From a checkpoint of a small image embedding model: trained on retinal OCT scans (Kermany 2017).
Rows from expert 22 of block 5, named by matrix and row number. Rows with one number belong to one neuron. Each number is 128 + 32 x the weight over its row's rms, rounded and kept within 0 to 255. All counts start at 0. Numbers have three digits each. After the name is the row's rms in percent of the matrix's.
# up: expert up (model.blocks.5.mlp.up, 32x64x256), inputs 0-85
# down: expert down (model.blocks.5.mlp.down, 32x256x64, transposed), outputs 0-85
up.26 053:116143174080106102142099113093112079074117143148148136110127098146195103075151141138151106159140145098047105136136185150174157128059133102165093140080121077070166168094137109158148122132197110179141170056097141134092098128171138062134086136148121146112165157
down.26 058:131068093130120145115133137110198189155118143197147090100116148119094149160117166052114130088107123146152117125139148078134136183124123129170121127142098139164122070169166187159127123119109188108169124138150069140148104088120117145086095144121161146171126114
up.27 070:156113136138077136096072113107088132123170088110067101120136113089137157119175088120130121083163144113069192136182098128192157135081116098118064114088146164085188120091112130193149107110120146178150172090108118156085135137176173100130103082163107095112200126
down.27 068:146069065227121117176164083105106189134101084193151132134120196116207122181163108125141084058150121170070127131112092092132099128160137070104131120138140154118139087159181106174105142135116171143128154131162156107126158155105109122162120137117121130090128131
up.28 112:122117114097128157132153111158154140151105179081116116128120073191130173131110138084123175145104090108174094124117104116108133164132070130164153197156139094163081133121134104119101110171140166106210130143168133140155075130122099175126084168118139122168105136
down.28 115:164161133118093136073123168113174141112106148104093165133096180151160138085164123171173141115116171091107115102149178123127138169125137190081141149119109134128200152118132120198123124070174085174088140082029111155090103124104136137093167096161098081155105125
up.29 151:061163132137192084141046100117096122133106120195099134044141096127106086179121135084152102104097131101124107134145154130122090057128142145079163046162117125117137153121158128136098152182050115087157144170153154108156137127055115111155150139131104111114173074
down.29 152:097095138098146154170145098180063087183109099120149093108133072100134142147108130103086121120134126125190149160133070135167082114167138117189109141143158111122142133110098118061136093197111140096141117189168137103151145123125090134115091142099131157101121105
up.30 065:107161128131090114172090131113066138145173134119104097141107166107136138125184085195126157117160173127096176068113120099166182115101164074094120109070193108064175158139150108115170056116158083170090106129118087084076124114110157060140144099158152091128124113
down.30 071:102100033108088129150139111123123127177138107159157128133133154084101145175102175138082071084111128177132080102048082104141149123155114062127181087139130079104103076141158104099071195126087081116148153161117131118160140097111180102127131145082089142100161150
up.31 098:096120140142176113159079077152182152133150150154146150088118114145168168157113165101126108130092119152173074148087151138099097147152074170080166094152098114141100070156190184095108154158072077079141156148124106154188098103101089157113110183114117115166087147
down.31 077:133164193103128181137189170123132101130189131133080056173092081151142115108136131192085109178158148113166122089155143133122132101080172147149140126108155113139170148120140057102183095159125095152075074156128157155139117126122135113124075093091090110094103097
up.32 047:164144136144081138155110123135121082025136144101152194143146151105159125072140067153136112176154122130079131123164105098193144136106159151163100109071124122102162141120130137122110119106177081187101139097109160152090116179161140125159146074165097121135119161
down.32 052:116179184103095135161116114149134143129188083119142173114119111155137161187149111107095152143100156104188118104146121070129089162142097124098066154072107155177178117169148103121164117135110176139081163104141133100121072146120081169127138056149156126105103163
up.33 057:143184164130109131079101108128076106110168126151122110159190155084160114113198085159120143077131169153090164089161108152173172104111116086160122110099174052092180132094148147160181081105175133145145082063089105148105117117112137086138148063157160167131121136
down.33 053:133086215114127107127088156105131127108178095145145123118089065108118107139110164143198073124185172148136115131168113129126159140109255113126155119128161122095060159099117108150126150086112114145127120098138140067120119102100111123116136107162062158121117146
up.34 126:104132153070165119131126124104147180138129180112115132065131072160106106178094151095111143084122095158143079151098142152096111084166088144110140094181115070165096102167138161108095172166101151077183112169163113125167097099108091172120109174134146085186137154
down.34 103:184152213115113156118111159137095119126100156117150074183105099140136174076141126182085140165156162107184154133139094164080141146093143167182124136108132177139131178075090121159157122114143170159100084077152181144101101128123140134096185117110157116123091067
up.35 075:130207133113062095110093137107088080090122110116135130137121151152138141112185139121141121110152130146083093108158095121130122110089141161152097103098111165078172134080172132088155096115125095173132135039089145121116111155139152124129173074167119168073170117
down.35 064:088125113171146079157123112089102022183190102117150109128092118109121132125193122105171125102130136134107126119114158071179161198079118109163104170117157123106180140096110054085143050148152067059101134140082163112101185151133111104121126049109130132117106197
up.36 126:138091123071182117157151120143133159132108145075117071115096121152093120139089172065085127133083071144176112161106144150059127147151090138133122157179144114188063145152098144085118164170132143082159127164148112146135096099104094196099107170096145102170083106
down.36 124:148125196144079137084118168118165124076127166093084150200128179147158142084134098174116178164153151090145127091138142116074122165096140157083108134112128184143182140130144153159156145052147151152109102084098121158103111144105140159094185089137161082128105100
up.37 071:139034101140125065154125149114135108069150098128117117146108200097152125111180098161135121109191114191090105141100154099132080138119139121136088077107100141082189149107116123164181104045139126127151093127082113142089125123139140141103143090146104120090129107
down.37 063:143128119144115099093141076136111084085172131094177131124131146094095152140140163142172121095135081100091058100112172117150100154106187068158129143120062078124129102167107146200062095152106149148131132144097117171140123139117160099167131155161091150121180158
up.38 058:143078152098092116111151159116098083076114117105097143172182185081171170108178102158148100147135162150078144102133156078178162125086098073106099070089192154080172116137132117158162142070129127187069106105079109215085148128120192093148153094154154133125170163
down.38 051:146148177136083138062184183104167134131143149119147172170136136137166104130104160137162183126145127098090075110094120073125117115196091109110135111104147141140165105142152110118133170095181116108159104158117087110086178169128161152122163085141062153104128197
up.39 061:148114149115084177148152098112104121106139111111101108155131163096185151109191102217097155104167138134092126139118058133195164116097138075153111111082110168053216131098147124173153088087182062189104102073092125134094110119153195090167151099163120099100119152
down.39 062:100139096137159115167169078153171130156173124165150117115110134146108049158106162135117094119113133115115135055105132139152152098197112109138146047144168119153070150115194142127166120154113138101116126148081099143210100131108145090151100174108106077119141151
up.40 085:134145115177186128098150058110147134033113132163148185076210113121145120130137095108168139139132153085083192086141110102126161142097125109061142106114128177110129154088146074201134092124145064123111176129105153172143130132137171107119158116162167107135107151
down.40 086:147142109086146152137161074131061169116129158132145056151107112115143100143159179065080112133141175112117167127124155139131167154148105116147095162095161137152143206091112094125098116162186127126156170117174156155118098113159119095097097103185160078137064070
up.41 129:147161061121106161091074207165060123134088198132124089087112120192117124107131106146182141159180144093152141174200107165133083140146218156145119154106113147100138156074102111132110092182117131139140161158108158120111120128084112100115124144146116137108197183
down.41 105:156204171110122152151172132176093150165131115124088084155113068080177119108146144121140097126125111133152157149130127152134117137121121111116099156084227110139189153165110116096170133186169088166106178130130167152150072085142112105085112182114157126104095113